Rows from block 7, named by matrix and row number. Rows with one number belong to one attention dimension. Each number is 128 + 24 x the weight over its row's rms, rounded and kept within 0 to 255. All counts start at 0. After the name is the row's rms in percent of the matrix's.
# q: attention query (model.blocks.7.attn.q.weight, 128x160), inputs 108-159
# k: attention key (model.blocks.7.attn.k.weight, 128x160), inputs 108-159
q.2 090 [ 99 136 146 155 131 131 127 104  74 178 131 115 104 115  95 155 162 132 121  81 191  90 117 133  98 138 115 124 144 145 126 117 107  96  79 100 104 120 117 135 146 128 117 139  97 149  94 118 110 140 121  74]
k.2 092 [155 136 105 164 114 114 169 151  97 146 108  89 117 140  95 139  79 112 145 122 129 160 106 116 122 117 105 112 141 125  98 121  98 155 129 150 160 149 173  88 131 107 122 172 128 113 118 129 124 130 134 147]
q.3 098 [179 149 139 147 140  89 134 151 101 135  95 157 144 145 115 134 129 112 109 109 126 126 106 138 117 106 168  96 140 140 150 158 114 146 104  87 112 169 179 141 128 163 143 115 140 114 148 104 147 122 139 147]
k.3 100 [149 134 134 169 148 154 149 114 128  94 130 127 145 172 140 130 153 173 141 129 109 155 169 139 147 168 113 170 118 138 130  97 137 136 127 113 142 122 153 172 100 150 124 134 108 154 136 127 146 138 145 131]
q.4 108 [114 166 110 103 124 142 139 110 145 125 126 123 124 112 128 102 121 142 164 120 112 107 147  82 147 108 137 156 168 144 165 167 129 154 145 144 119 147 122  96 107 127 146 169  99 135 169  83 107 130 173 107]
k.4 106 [ 98  87 112 119 130 165  95 113 119 110 132 117 153 130 109 192  93 116 144  99 175 113 119 113 100 153 103 102 106  83 147 165 137 159 127 130 146 169 128 133 131 124 143 134 165 173 114 150  95 107 123 131]
q.5 088 [161 117 124 124 164 114  69  75  95 109 114 103 137 156 157  87 136 152 108 155 139 135 112 150 130 151 125 103 142  68 151 171 151 126 116 128 120  75 125  90 106 102 132 103 100 163 105 138 109 125 117  88]
k.5 094 [162 118 159 110 160 144 115 102 153 149 105 124 122  91 144 164 141 124 163 107 122 160 150 112 109 109 132 171  92 116 117 123 115 169  94 149 139 136 111 113 136 138 164 141 125 114 116 122 121 110 138 119]
q.6 100 [117  96 107 134 115  85  89 101 115 108 178 153 111 135  96 109 145 148 122 101 109 166 111 159  88 111 152  95 144 131 114  84 113 152 131  97 182 150 147 148 158 146 126 112 107 146 146 155 151 112 189 153]
k.6 096 [137 153 154  84 130 120 177 127 124 108 101 153 135 134 178 133 136 118 117 127 113 116 162 128 121 110  90 129 123 130 142 152 139 147 127 111 141  98 124 108 115 172 123 138 137  98 149 125 156 123 167 135]
q.7 115 [ 92 118 110 155 135 146 155 133 116 170 126 123 145 135 126  91 170 162 169 148 113  96  85  78 109 127 125 100 103 109 149 142  99 104 122 105 107 156 112 166 121 164 138 148 134 126 130 103 141  93 109 104]
k.7 100 [146 124 142 175 127 139 131 126 120 116 152  86 141 128 110 137 141 114 125 109 124 118  93 159 101 129  73 122 135  93  96 130 122 101 107 138 157 110  98 137 158 120 148 125 133 115 124 153  91 110 112 128]
q.8 097 [136 151 155  76 131 163 120 125 122 142 111  96 123 142 172 139  95 148 125 160 106 160 150 128 143 183 118 155 112 128 163 138 159 136 114 143 144 129 163 131 135 108 111 157 140 127 144 139 155 148  99 125]
k.8 099 [110 129 106 142  93 135 112  69 152 149  94 102 140  93 118 127 149 138 134 194 146  92 135 121 170 109 126 167 134 100 200 132 112 108 148 126 131 124 122 135 130 117 167 101 113 195 117  90  89 111 151 135]
q.9 098 [101 147 130 144 146 133 174 167 132 130  71 124 174 124 131 112 151 181 141 130 148  73 158 128 122  96 127 133  93 158 126 132  97 138 125 102 126 101 118 109 160 118 137 114 145 141 187 117 121 110 131  98]
k.9 104 [129 154 131 148 149 140 135  82 119 138 148  87 114 104 168 127 136  89  78 118 103 171 132 166 145 177  99 123 104 110 109 103 120  91 118 128 171 140 112 126 129 140 109 116 127 133 105 113 110 111 136 186]
q.10 088 [131  99 150 145 114 120 122 105 166  97 146 135 143 122  55 145  83 130 147 117 110 134 113 128 138 139 117 115 197 135 169 178 117 154  97  91 121 137 110 125 169 110 118 145 155 131 112 139 116 108 120 113]
k.10 093 [132 141 115 142 105 143 150 100 116 140  98  84  93 132 141 141 143 163 133 126 133 115 133 111 152 140 166 110 123 106 149 124 143 136  93 134  60 136 165 127 169 119 109 121 113  53 138 184 131 129 120 154]
q.11 099 [110 156 167 146 146 123 142 100 128 166 150 141 113 138 126  86 147 124 141 141 151 130 103 112 129 133 116 149 148 162 130  94 122  86 151 115 117 164 122  67 137 153 162 157 140 150 125 113 146 130 118 144]
k.11 100 [130 119 112  84  78 112 150 118 119 123 167  82 144  91 147 150 133 132  93 155 149 140  82  85 116 151 112  95 135 112  82 167  85 117 126 129 134 126  94 162 132 119 160 163 107 146 129 109  89 154 108 119]
q.12 106 [ 81 111 154 155 120 150  98  84 118 133 150 148 114 118 136 137 156 148  89 131 126 130 132 114 141 128  88 143 112 135 147 118 131 133  94 142  67 100 111 123 125 133 126 106  95 159 125 107 104 156 119 111]
k.12 098 [174 107 137 165  88 134 139 134 181 109 155 115  94 101 127 145 116 139 172  76 164 172  72 137 105  90 149 146 147 127  94 154 142 132 101 131 128 146 125  96 122 131 141 134 102  96 137 133 154 135 113 120]
q.13 104 [124  94 148 121 126  72  87 130 140 133 117 102 103 115 131  77 116 116 111 130 129 105 149 169 131  64 125 106  96 122 113  86 100 119 104 128 117 133 130 118 166 113 111  93  99 136 137 144 143 129 140 114]
k.13 097 [129 157 125 164 128 148 142 157 161 113 119 142 133 107 123 121 140 154 110 136 112 131 125  90 120 117 128 139 134 150 135 157  79 178 147 139 138 113 117 160 122 109 182  79 127  94 148 142  87 111 115 127]
q.14 098 [133 136 133  87 118  90 145 160 125 108 122 156 164  98 121 111 152 149 138 124 116 109 138 136 146 123 137 129 130 105 145 108 134 171 156  92 150 143 134  95 162  90 147 137 145 150 165 152 110 135 135 120]
k.14 098 [101 134  80 125 149 124 123  87 121 145 132 113 124 128 117 111 141 133 132 122  74 136 134 147  74 127 123 152 144 151 106 132 113  90 101  69 136  68 108 176 145 126  95  96 143 132 123  75 118 110 123 143]
q.15 104 [159 127 168 122  73 200 152 128 140 120 133 125 128 118 126 161  88 117 139 132 149 139 118 130 146 109 148  89 124 142 139 154 102 147 157 116 136 154 174  88 127 168 138  89 147 108 125 157 107 150 155 139]
k.15 101 [127 151 127 128 123  98 136 122  98 106 154 150 139  95  74 102 137 164 121 143 103 136 133 158 120 120 174 167 104 135 104 123  88 136  91  81 172 125  91 113 136 151 112 122 119 111 159  99 145 152 150  91]
q.16 093 [150  92  98 136 109 143 148 118 110 139 132 122 144 125  98 118 188 114 133  94 152 140 149 114 162  77 117 133 183 136 112 155 122 143 169 110 146 143 116 154 110 121 113 133  91 134 138 102  70 127 155 153]
k.16 085 [129 129 161  83 133 142 103 146 142 124 127 187 125 142 167 149 129 109 164 102 179 105 127 133 145 174 101 108 105 113 128 126 149 150 111 142  93 129 152 139 119 131 117 152 153 105 134 112 159  97 136 127]
q.17 101 [113 132 131  83 135 139 120 131 148 100 149 115 154 114 144 144 106 154 102 128  94 138 130 129 103 114 137  70  97 106 103  87  63 176 136 151  95  95  77 123 135 117 118 146 164 119 153 112 124 145 105 112]
k.17 094 [142 137 119 105 136 140 128 128 168 123 155 138 124 150 137 162 150  84 157 154 168 112 107 101 119 148 166 154 155 169 113 126 114 130 169 187  99 137 120 119 155 149 132 109  88 144 112 148 112  69 140 148]
q.18 093 [107 106 117 181 136 111 100 110 119 157 154  98  99  96 153 107 111 125 116 113 135 143 142 104 113 112 136 122  95 119  85 146 115 131 139 128 123 138 137 125 145 137 119 137 171  97 128 130 116 126  88 105]
k.18 089 [116 106 151 131 148 171 137 108 116 113 135 169  80 134 119 122 136 125  96 126 153 131  99 192 134 180 150  86 134 118 133 118 150  98 117 157 125 128 104 129 127 128  98 129 122 123 132  97 126 131 127  84]
q.19 107 [113 118 139 154 150 157 139 110 106  75 157 141 119 188 150 137  95 126 115 129 117 142 124 154 122 131 127 132 152 134 163 105 122 149 125 111  91  94 131 147 126 133 152 146 129 107  91 138 120 136  84  97]
k.19 100 [110 118  82 143  96 106 114 142 111 153 117 112 188 105 163 121 110 107 170 148 133 104 139 109 136 116 151 150 115 119  97 147 140 164 124 122 116 119 137 137 107 128 117  94 104 140 160 153 140 125 141 154]
q.20 110 [123  51 137 161 140  64  80 112  85 156 103  87 136 209 134 140 127 153 124 128 122 125 132 101 148 134 112 135 173 130 118 117 157 157 118 129 139 132 155 161 167 146  98 127 131 136 155 146  90  97 114  93]
k.20 104 [151 217 140 120 128 162 111 161  80 131 120 135 145 128 182 132 108 130 123 166 146 127 119 140 155 113 108 115 118  88 133 185 108 114 131 127 118 142 161 140 141 126 176 176 124  83 110 125 151 123 103 141]
q.21 100 [110 132 129 153 162 115 108 123 111 135 115 160 126  82 141 121 131 152 157 105 122 127 113 160 132 115 109  71 107 148 121 146 122 180 145 110 112  95 178  90 144 152 144 157 164 114 106 100 162 153  93  97]
k.21 097 [111  93 144  87  99  95 124 104 104 135 133  91 134 133 139 145 149 120 169 120 118 139 142 153 163 134 181 143 150 119 104 106 130  82 110 175 124 131 113  93 115 103  93 115  74 167  91 139 121 138 132 101]
q.22 107 [103 120 123 119  87 124 113 126 151  88 121 122  91 125 129 148 143 138 149 110 129 151 147 148 170 141 100 132 159 133 126 153 111 146 115 150 173 127 125  76 113  90 163 151 117 132 143  90 127 143 158  99]
k.22 101 [144 147 146 119 164 147 145  93 143 121 122 152  90  97 159 125 133 122 167 113  88 144 112 100 101 136 122 123 132  80 122 123 171 103 106  81  83 142 172 140 163 102 119 103 117 151 117 129  92  99  83 130]
q.23 090 [148  97 154  62  94 109 163 138 142 132  73 141 165 105 121 112 111 122 112 104 129 119 137 126 143 108 154  92 113 135  91 166 102 130 120 115 121 111 174 119 170 120 118 134 129 113 122 124 145 117 155 175]
k.23 088 [129 130 138 153 140 140 102 116 138 128 128 147 132 123 130 119 135 143 167 151 117  96 124 108 103 134  94 168 141 174 151  74 121 108 178 105 113 175 132 158  90 134 119 108 126 176 129 109 127 151 180 124]
q.24 100 [139  94 147 120 128 124 139 123 129 114 124 147 153 125 117 136 119 135 124 150 101 144  89 119 113 128 123 110 143 157 120 156 123  84 138 102  94 121 115 144 119 112  92 149 107 132 154 101  94  80 147 120]
k.24 105 [167 134 127  90 150 138 131 111 114 128  95 138 106 124 164 193 142  99 160 120 141 148 121 140 149 126  95 130 135  73 122 192 104 157  87 160 110 164  92 140 117 134 178 130 126 148  98 164 139 160 111 144]
q.25 102 [ 91 129 130 125 120 146 110 112 111 144 119 144 154 128 150 149 188 137 138 130 179  80 127  91 118 164 117 157 143 120 115 124 115 128 125 157 127 147 143 127 143 154 126 119 157 126 118  89 111 141 125 129]
k.25 096 [105  84 117  82 162  71 132 110 131 123 139 157 121 144 142 134  98 139 135 134 139 152  98 169 113 154  79  77 120 140 160 123 167  89 112 183 105 144 115 100 107 125 138 156  88  91 108 106  95 128 109 145]
q.26 100 [125 124 156 134 142 110 142 180 124  93 102 119 179 147 129 137 131 119 131  94 116 172 169  72 139 139 176 123 119 105 137 129  97  90 138 118 122 140 139  99 171 151 160 143 137 126 133 103 153 153 145 146]
k.26 103 [168 143 126 125 118 107  80  87 129 126  92 136 129 154 140 121 106  80 144 154 148  96  98 170 159 139 124 105 103 158 164 145  85 121  95 104 136 164 160 138 132 151 121 112 111 116 132 151 116 132 143 145]
q.27 088 [111 161 137 110 120 109 129 132  66 139  77  95 132 154 106 143 167 142 107 105 159 138 124 146 151 100  97 102 117 135 105 114 159 170 148 115 103 140 125 178 138 134 107 125 144 113 114 104 126 123 123 133]
k.27 092 [104 128 168 140 163 160 172 135 154 149 158 161 151 151  61 149 106 155 127 136 158 177 128 146  93 152 137 125 165 129 123 140 104  79 146 165 133  92 143 114 135 126 126 153 122 125 128 143 123 148 158 109]
q.28 096 [143 109 111  91 121 136 140 165 149 139 104 161 138 118 150 156 136 106 123 130 134 120 145 146 156 108 174 155 175 140 154 114 109 110  83 100 166 147 107 126 170  89  89 144  76 122 114 115 133 164 152 144]
k.28 095 [122 147 147 167  86 113 117 139 111 129 133 128 134 140 104  94 152 144 137 116 140 121 104  78 119 166 107 130 124 186 131 107 147 193 118 133  79  97 159 165 137 115 125 108 114 168 155 114 103 124 127 133]
q.29 094 [155 126 134 111 115 136 112 145 105 108 139 158 107 117 154 148  95 150 134 186  83 114 111  65 111 117  97 109 116 133 130 134 117 117 159 118 106 123 114 131 112  87 183 128  60  78  99 133 142 121 140 128]
k.29 090 [111 139 121 132 118 107  92  95 121  95 151 114 115 140 162 168 130  90 108 125 156  64 108 127 100 124 184  99 129 124 134 141 135 182 113 160 171 106 141 141 101 154 137 140 159 178 123 156 138 145 149 141]
q.30 105 [120 111 116 108 175 147  77 110 116 123 151 173 106 107 129 169 135 122  90 134 167 126 169 142 111 135 107 107  99 140 103 112 106 114  96 121 122  82 141 168 101 121 165 111 126 137 152 160 114 148 161 112]
k.30 096 [163 126 130 128 122 138  89 145 117 113 134  98 145 127 124  85 115 164 101 106  82 128 145 114 144 129 147 128 151 167 121 100 136 135 158 138 145 104 126 108  98 163 128 124 114 102 135  80 128  89 150 129]
q.31 101 [138 146 142 112 126 135 155 136 143 127 120 101  91 109 141 151  95 130 155  99 137 144 127 128 139 162 120  95 107 142 116 114 139 111 128 132 160 117 149 105 119 126  99  94 118 156 160 139 104 170 129 106]
k.31 101 [181 115 100 119 127 108 155 145 161 100 166 101 132 101 103 161 124 118 135 146 105 116 112 133 133 152  82 182 146 147 141 104 104  94  82 117 151 139 117 113 147 152 137 139 119 137  98 128  90  90 117 135]
q.32 101 [122 127 126  85 149 131 145 155 136 143 102 114 120 140 149 146  78 119 158 111 169 122 134 104 118 157 126 104 116 101 116 133 125 145 174 130 130 141 122 137 116  99  78 134 156 150 126 122 167 126 110  87]
k.32 102 [111 164 115 179 135 115 121 121 137 136 181 145 143 131 128 108 144 132 158 107 136 147 105 123 127 126 113 169 109 179 145 131 119  80 136 120 148 143 156 147 127 111 142 155 144 128 117 103  64  95  97 168]
q.33 093 [123  94  91 149 147 106 145 121 107 137  88 164 125 101 116  98 128 100 131 172 154  64 143 116 145 107 133 120 161  92 106 113  88 108 147 124 184 104 139  82 106  95 116  93 128 132 123 143  87 174 160 121]
k.33 091 [104 155 155 132 145 103 103 163 122 135 171 105 103 123 151  95 156 129 151 110 124 128 150  87 143 159 121 143 101 137 102 134 110 203  90 128 103 160 143 190 160 120 139 142  64 101 135 115  92  94 119 131]
q.34 104 [151 150 125 149 132  76  84 129 112 100 127 119 169 150 109 123 153 149 106 121 128  99 115 150 162 152 118 137 113 125 151  63 135 163 126 130 110  99 147 106 125  99 167 105 127 148 152 102 142 103 150  91]
k.34 103 [145 134 114  89 115 104 131 124 134 129 108 149 109 131 153 112 117  86 109 119  78 108 122 146 108 144 105 137 152  87 105 176 117 102  81 142 159  58 125 151 112 112 135 168 119 122 121 136 151 101 120 200]
q.35 099 [168 139 121 133 113 139 186 149 117 161 166 151 131 156 124 101 162 116  93 162 133  92 121 140  93 165 103 135 153 115 113 114 111 102 136 105 115 144 121 129  83  96  85  92 150 106  99 166 140 163 155 151]
k.35 095 [ 92 112 105 121 145 138 112 156 125 119 160 154  70 131 100  70 108 127 122 130 122 115 112 148 160 154 133 109 105 103 106 126 129 142 151 148 110 134 134 149  65 120 129 150 111 137 126  92 112 100 138  86]
q.36 103 [148 123 121 133 134 133 148 108 124 131 152 124  80 160 127 103 137  79 128 108 130 154  83 152 144 158 104 132 126 156 117 110 128 119 123 118 106 165 112 148 127 147  94 114 113 152 135 147 102  97 133 171]
k.36 109 [141 104 142 110 113 150 179 155 129 106 112 124 139 147 144 117  98 185 115 148 116 109 139 119  82 141 131 174 118 113 137  97 135 144 142 159 153 120 120  94 101 120  96 138 176 119 148  64 117 132 127 138]
q.37 104 [130 163 165  82 135  93 133 138  92 139 163 160 145 120  89 139  93 111 101 170 149 118 155 149 177 155 126 150 101 190 145 122 154  90 107 164 156 157 152 108  91 109 168 105 114 124 129 115  87  93 122 156]
k.37 102 [ 82  97  88 126 110 106 143 119 139 129  86 106 124 105  97 122 149 143 139  92  71 135 192 108  74 164 111 108 177 101 135  96  79 146 132 118 103 118 133 134 124 132 159 113 136 148 145  94 117 178 128 154]
q.38 086 [125 101 122 155 124  86 177 177 122  92 133 107 120 138 144 150 136 100 147 124 101 131 157 109 138 118 115  83 136 107 158 125 138 110 173 149 153 130 113 125 162 115 128 132 133 119  88  98 151 156 125 101]
k.38 098 [141 151 162 142 139 141 137 138 133 139 160 165  79 110 165  85 175 112 152 121 120 115 110 132 134 126 122 109 131 116 117 139 133 156 105 123  71 100 143 112 106 129 117 160 106 104 131 156 107  99 100 146]
q.39 081 [ 97 126 129 122 155 117 103 111 148 129 104 103  90 146 109 142 131  98 124 149  79 173 132 194 104 152 110 156 139 102 145 140 120  79 133 144  94  65 122 152 131 144 167  64 125 130 142 148 116 150 113 126]
k.39 086 [130 143 127 117 160 159 121 131 103 130 170  79 153  81 122 132 145 140 100 121 140 148 134  75 122  77 166 136 117  78 118 142 135 172 140 129  78 116  72 101 100 101 111 119  81 102 124 128 143  99 123 127]
q.40 089 [ 79 146 131 106 135 127 128 110 143 141 130 160 164 131 180 118 131 101 114 142 120 128 110 126 167 126  95 113 119 108 123 123 117 137 133  95 106 140 133 127 105 131 136 166 108 175 142 149 150  87 115 137]
k.40 087 [138 140 107 102 132 190 123 110 121 154 127  99 143 120 139 152 172 140 153 158  91 132 151 134 112  99 161 201 101 106 137 128 128 144 143 162 109 101 140 121 134 124 138  83 157 138 132 126 138 145 115 121]
q.41 101 [117 171 119  92  74  99 154 138 111 110  89 124 141  97 116 115 142 117 117 124  83  94 175 119  99 113 109 106 133  96 147 142 144 136 108 113 124  88 162 107 167 152 105 160 153 126 133 115  79 128 152 155]
k.41 097 [122 126 126 122 120 177  78 133 139 153 131 172  94 141 138 132 142 123 143 121 150 150  91 127 115 128 110 144 124 122 175 138 141 121  82  92 152 127 112 129 111 109 119 153 108 158 135  97 148 116 149  97]
q.42 093 [142 113  99 121 162 145 124 129  85 130 161 142 120 121 133 103  89 147 129 115 108  79 155 130  89 104 175 128 111 172 159  89 169 128 163 144 136 100 138 141 143 131 147 133 114 122  98 157 111 129 110 121]
k.42 093 [ 90 132 117 152  78 142 129 103 149 134 122 121  91 117 128  64 143 137 116 142 133 172 158 132 164 168  93 114 122 148 125 143 121 129  72 124 147 133 107 103 109 116 144 146 157  92  99 118 182 140 120 132]
q.43 097 [134 107  97 118 153 124  93  89 117 144 136 121 102  98 137 106 167 145 135 133 164 165  93 120 165 134 146 162 153 147 137 181 164 110 184 145 149 118 162 140 115 137 119 123 104 107 129 150  91 146 129 120]
k.43 093 [144 143 166 113 137 132 140 108 105 129 114 116 134 169 116 175 121 118 104 120 110 116 119 109 112 148 194 126 102  84  98 165 102 139 116 110 107 143 149  87 104 110 183 138 166 131  93  79 170 127 121 138]
q.44 092 [119 135 172 128 139 162 123 105  94 114 125 136 119 157 143  82 110 163  79 126 122 114 127 128 110 170 119 147 110 142 128 132 121 115  93 132 136 139 130 120 123 125 186 133 125 142 157 111 116 125 138 133]
k.44 090 [182 127 130 115 152 183 139 123 124  88 130  98 143 119 138 166 120 119 155 153 105 129 103 146 111 112 126 163 134  85 135 136 160 101 118 146 127 161 155 132 148 131 138 163 118 141 128 134 132 155 125 120]
q.45 100 [167 114 126 150 113  85  69 128  98  92 143 163  94 154 111 147 183 111 112 118 156 163 125 133  86 131 118 101 156  98 143 134 157 143 158 135 125 123 123 160 187 176  77 144 102 154 121 116  97 145 116 158]
k.45 093 [182 144 159 101 117 131 128 119 127  98 118 141 183 117 149 147 114  93 128 132 115 126 140  93 150  77  86 129 145 133  98 144 103 136 115 127 150 120 147 106 118 144  89 136 147  72 149 103 127 106 141 134]
q.46 095 [116 120 138 162 136 120 140 120 121 144 128 139 148  91 143 118 174 138 152 148 128 108 107 125 156  94 112 151 136 160 160 150 109 152 111 132 126 159 127 121 116 130 125 138 120 119  91 136 141 149 135 121]
k.46 092 [ 91 163 107 155 134 154 100 158 131 187 131 137 114 162  95  92 113 137 154 133 133 118 172 162 126 139 126 115 127 143 134 120 133 120 131 132  99 110 137 133 176 132  87 175 148 154 119 132 104 132 106 133]
q.47 096 [136 116 197 169 110 110 145 108 133 112 145 170 191 119 127 160  73 159 142  88 127 101 141 142 117 119 125 117 128  93 145 149 128  97 136 101 145 138 150 126  93 121 146  95  86 152 117 106 133 125 151 124]
k.47 092 [149  94  89  88 164 110 157 114 110 126 156 139 122 117 142 114 136 148 138 126 165 151 102 132 130 168 105 129 129 142 139 161 140 182 105 132 120 116 100 157 141 164 156 179 138 128 140 137 157 154 145 151]
q.48 099 [ 81 139 143 135 109 149 108 146 159 135 130 101 118 116 112 139 129 145  72 148  73 171 108 114 165 122 155 122 140  93 127 185 111 131 150 144 138 144 121 133 156 153 118 145 105 127 162 138 155 141 132 169]
k.48 096 [181 120 162 112 165 129 153 133 136  91 109 136 142 133 136 179 126 138 156 123 124  93 133 108 164 132 148 128 102  91 135 127 179 111 170 147 125 141 148 146  89 141 164 123 147 116 138 123 171 128  89  89]
q.49 092 [148  84  91 162  79 139 188 108 145 108  91 160 151 143 117 121 137  74 126 100 118 155 104 112 137 118 128  91 137 143 114 102 156 118 117 114 138 143 106 115 136 107 137 138 114 115 112  94 125 127 127 136]
k.49 087 [120  96 175 140 117 105 119 117 137 109 127 152 110 127  98 110 125 137 145 113 146 152 116 130 106  97  99 101 138 108  91 131 133 146 148 169 128 125 107 149 107 142  88 140 110 144 169 175 108 139 128 137]
q.50 102 [167  99 130 156 121  91 113 123 128 153 126 133  87 100 125 129 176  81 103 121 153 130 156 138 162 165 132 109 138 137 112 125 154 133 125 158 149 147 138 129 119 155 128 123  96 117  98 137 139 139 162  96]
k.50 096 [157 104  99 122 138 116 126 148 149 130 121 159 139  97 118 142 141 132 168  91 139 167 164 138 157 100 115 112 137 135 106 163  95 138  90 137 107 121 150 120 128 125 132 153 111  89 101 143 123 107  96 103]
q.51 100 [143 140  90  93 135 138 128 110  65 121 108 118  88 134 143 147 116 143  99 168 162 115 121 119  89 175  85 125 132  91 136 150 157 151 154 118 153 146 124 155 105 100 103 100 131 127 145 109 135 120 157  97]
k.51 090 [133 152  95 145 159 109 135 147 139  94 143 103 154 140 110 134 106 161 171 160  95 157 111 142 143  93 130 159 112 101 118 135 138 113 118 123 151 134 124 114 163 138 155 168 146 164 107 125  93  73 156 133]
q.52 095 [ 93 128 111 149 131 156 145 198 135 123 123 145 128 127 128 167 149 104 170  84 116 144 125 115 120  97 124  99 111 132 137 144 161  94 148 160 128 122 116 155 171 163 141 171 157 115 108 182 139 130 118 152]
k.52 092 [147 159 153 136  98  85 126 109 104 153 124 140 117 129 161 133 126 117 139 139 153  98 144 113 164  91 180 119  95 126 168 102 154 122 170 132 105 121 143 151  86 132  80 107  87 154 117 120 147 145 121 121]
q.53 110 [108 116 129 149 156 145 103 113 112 144 157 135 165 113 156 147 157 103 146 100 145 138 154 129 109 166 160 136  96 132 154 169  89  75 106 112 116 109 128 140  94 126 150 158 101 152 155 126 133 157 130 140]
k.53 107 [141  79 127 133 150 138 124 141 114 163  92 151 101 112 109 113 119 107 134 149 121 152 152 149 161 114  70 138 148 118 103 134 115 166 134 106 117 136 137 122 149 117  96 104  91 109 139 112 160 140 117  85]
q.54 100 [159 159 175 134  95 117 104 158 123 152 165 144 135 114 129 151 145 169 112 103 185 132 158  77 134 136 144 136 159  91 146 128 131  89 126  97 116 158  99 111 143 123 126 150 130 110 116 133  98  89 119 148]
k.54 096 [162 112 138 128 124 136 141  97 130 107 107 167  93 169 133 163 112 144 119 112 109 113  87 130 118 172 114  91 130 149 100 124 123 157 122 153 111 130 132 167 121 128 168 104 172  98 164 134 131 182 131 145]
q.55 098 [118 116 156 116 150 113 146 123 119 143 135 113  82 158 119 126 116 121 148 101 141 125 150  73  97 120 136 103 165 137 121 126 163  98 156 118 118 183 110 152 151 133  98 158 170 110 137 166  76 112 118 183]
k.55 103 [150 146 121 129  96 126 123 111 101 146 139 156 142  68  85  94 134 164  81 121 139 102  92 127 111 102  65 163 123 140 153 138 152 143 118 130 132 142 120 102 126 118 123  89 128  92 113 120 138 126 159 103]
q.56 103 [123 127 140 143  93  76  65 107 141 140 156 118 137 131 144 161 130 158 150 154 110 110 105 160  92 122 150 131 143 121  92  96 158 133 109 115 132  96 120 111  56  88 126  65 143 118 147 133 117 152 113  93]
k.56 099 [106 118 110 139 162 154 155 124 132 147 166 192 113  87 141 122 104 144  76 111 106 137 138 152  80  92  91 123 139 177 134 152 125 135 151 147  94 138  93 164 161 156 190 112 144 105 125 115 131 130 137 150]
q.57 098 [141 165 139  97 104 112 152 138 128 166 150 127 186 119 153 155  78 115 122 110 163 148 106 134 105 103 154 110  99  79 127 155 116  89 119 158 154 147 159  90 195 111 118 134 156 123 142 131 147 126  81 115]
k.57 109 [154 111 136 111 123 131 114  99 145 142 153 154  94 113 148 145 163 100 177 147 113 103 115  82 130 163 120 157 125 172 149 115 126 109 158 120 145 179 141 205 129 102 165 128 107 156  68 130 101 159 112 108]
q.58 094 [130 180  84 149 162 151 109  96 124 143 143 108 134 104 106 111 121 119 123 102 156 135  99 150 130 141 149 101 168 116 125  87  83 128 160 171 129 148 173 158 151 146 110 106 150 153 106 117 122 174  93 134]
k.58 089 [ 87 123 122 108 109 144 162 134 147 125 137 163 148 131 114 154 153 148 137 163 113 117 126 140 126 103 142 151 144 142 139 142 133 107 112 130 107 115  77 134 115 132 134 141 122  87 132 143 141  88 119 183]
q.59 107 [175 126 158 129 131 140 158 117 161 133 122 175 134 123 132 125  96 136 129 116 117  91 125 150 136 142 139 138  93 120 133 106 143 152 110 127 113 189 119 112 163 132 153 148 118 150 109 123 163 109 102 136]
k.59 104 [ 62  90  70 128 135 121 137 103  99 119 112 108 107 115 133 140 145 133 106 120 104 138 170 134 113 106 106 151 145 145 135  77 131  95 161  90 149 117 150 127  94 104  69  89 125 126 113 161 116 189 137 104]
q.60 094 [150 109 118 129 120 142 123 190 168 135 126 176 111  99 132 170 138  97 124 148 115 123 142 131 108 141 121 124 138 111 126 135 148 108 134 116 116  86  99 163 141  84 143 114 140 126 123 129 132 147 189 116]
k.60 094 [142 136 121 150 110 127 150 144 115 128 160 134 122 180 174  89  71 154 120 114 171 103  83 111 147 102 184 118 141 143 156 123 131 183 138 163 106 129 115 149 104 119  70 138 144 132 153 132  87 102 121 164]
q.61 094 [119  98  93 162 121 156  88 149 101 131  85 203 135 123 152 126 101 123 135 135 156 124 154 137 117  55 104 117 117  89 135 147 124 183 117 110 141 128 119 126 164 101 116 170  91  98 152 124 126 143 128 129]
k.61 085 [143 129 169 171 140 113 139 135  94 123 113  97 127 193 174 149 163 148 143 138 160 151 130 157 167 126 158 142 132 147 119 115 147 149  82  89 124 117 136 124 132 112 114 124 127 162 163 145 138 118 109  74]
q.62 106 [140 136 143 145 125 111 109 112 140 162 160 114  80 101 134 161  95 157 125  83 135 130 102 164 107 110  99 151 110 136 158 195 156 109 104 114 126 111 113 164 160 132 175 109 126  86 165  91 131 119  95 154]
k.62 098 [115 124 129 138 118 153 165 130 131 125 122 112 163 143 136 133 120 118 110 130 127 134 114 110 150 163 139 114 145 132 130  81 137 114 132 152 136 162 104  96 114 132 128 118 104 149 102 112 180 125 129 107]
q.63 095 [177 106 158 141  87 145 123  92 144 132  95 133 160 157 130 190 159 117 129 114 128 101 169 112  67 129 141 128 137 140  77 153 119 151 130 130 124 147 121 140 106 141 102  80  98  75 127 134 121  97 160 128]
k.63 095 [128 150 167 128 165 127  96 108 107 110 125 159 148 100  97 171  99 139 127 118 186 165 107 166 133 137 109 107 121 192 152 142 126 156 146 156 161  65 151 153 140 121 156 123 116 108 124 130 127 144 156 134]
q.64 088 [130 111 147 101 102  96 173 131 123 109 170 144 134  98 125 137 127 129 109 158 110 161 155 141 123 132 136 147 139 122 139 142 154 135 135 145 150 120 123  84 130 120 120 151  93 175 140 123 148 109 119 107]
k.64 096 [161 148 138 121 155 119 126  83 146 109  88 154 136 130 135 136 126 131 130  88 167 113 110 116  74 122 134 118 111 113 108 138 116 122 186  93 141  88  95  86 102 117 142 128 108 120 104 133 128 116 113 113]
q.65 100 [119 123 139 158 129  79 128 133 140 156 109 147 136 127 122 138 111 115 133 146 119 120  88  96 112 146 129 121 132 122 111 135 123 136 156 125  75 114 145 167 151 156 142  93  68 155 154 154 126 141 115  97]
k.65 102 [116 155 115 110 101 111 159 118 133 128  89 145 194 132 104 106 159  96 158  96 133 144  96 164 186 147 110 108  82 121 121 124 108 115 136 173 103 142 105 135  80 151 118 141 100 197 130 101 110 106 132 113]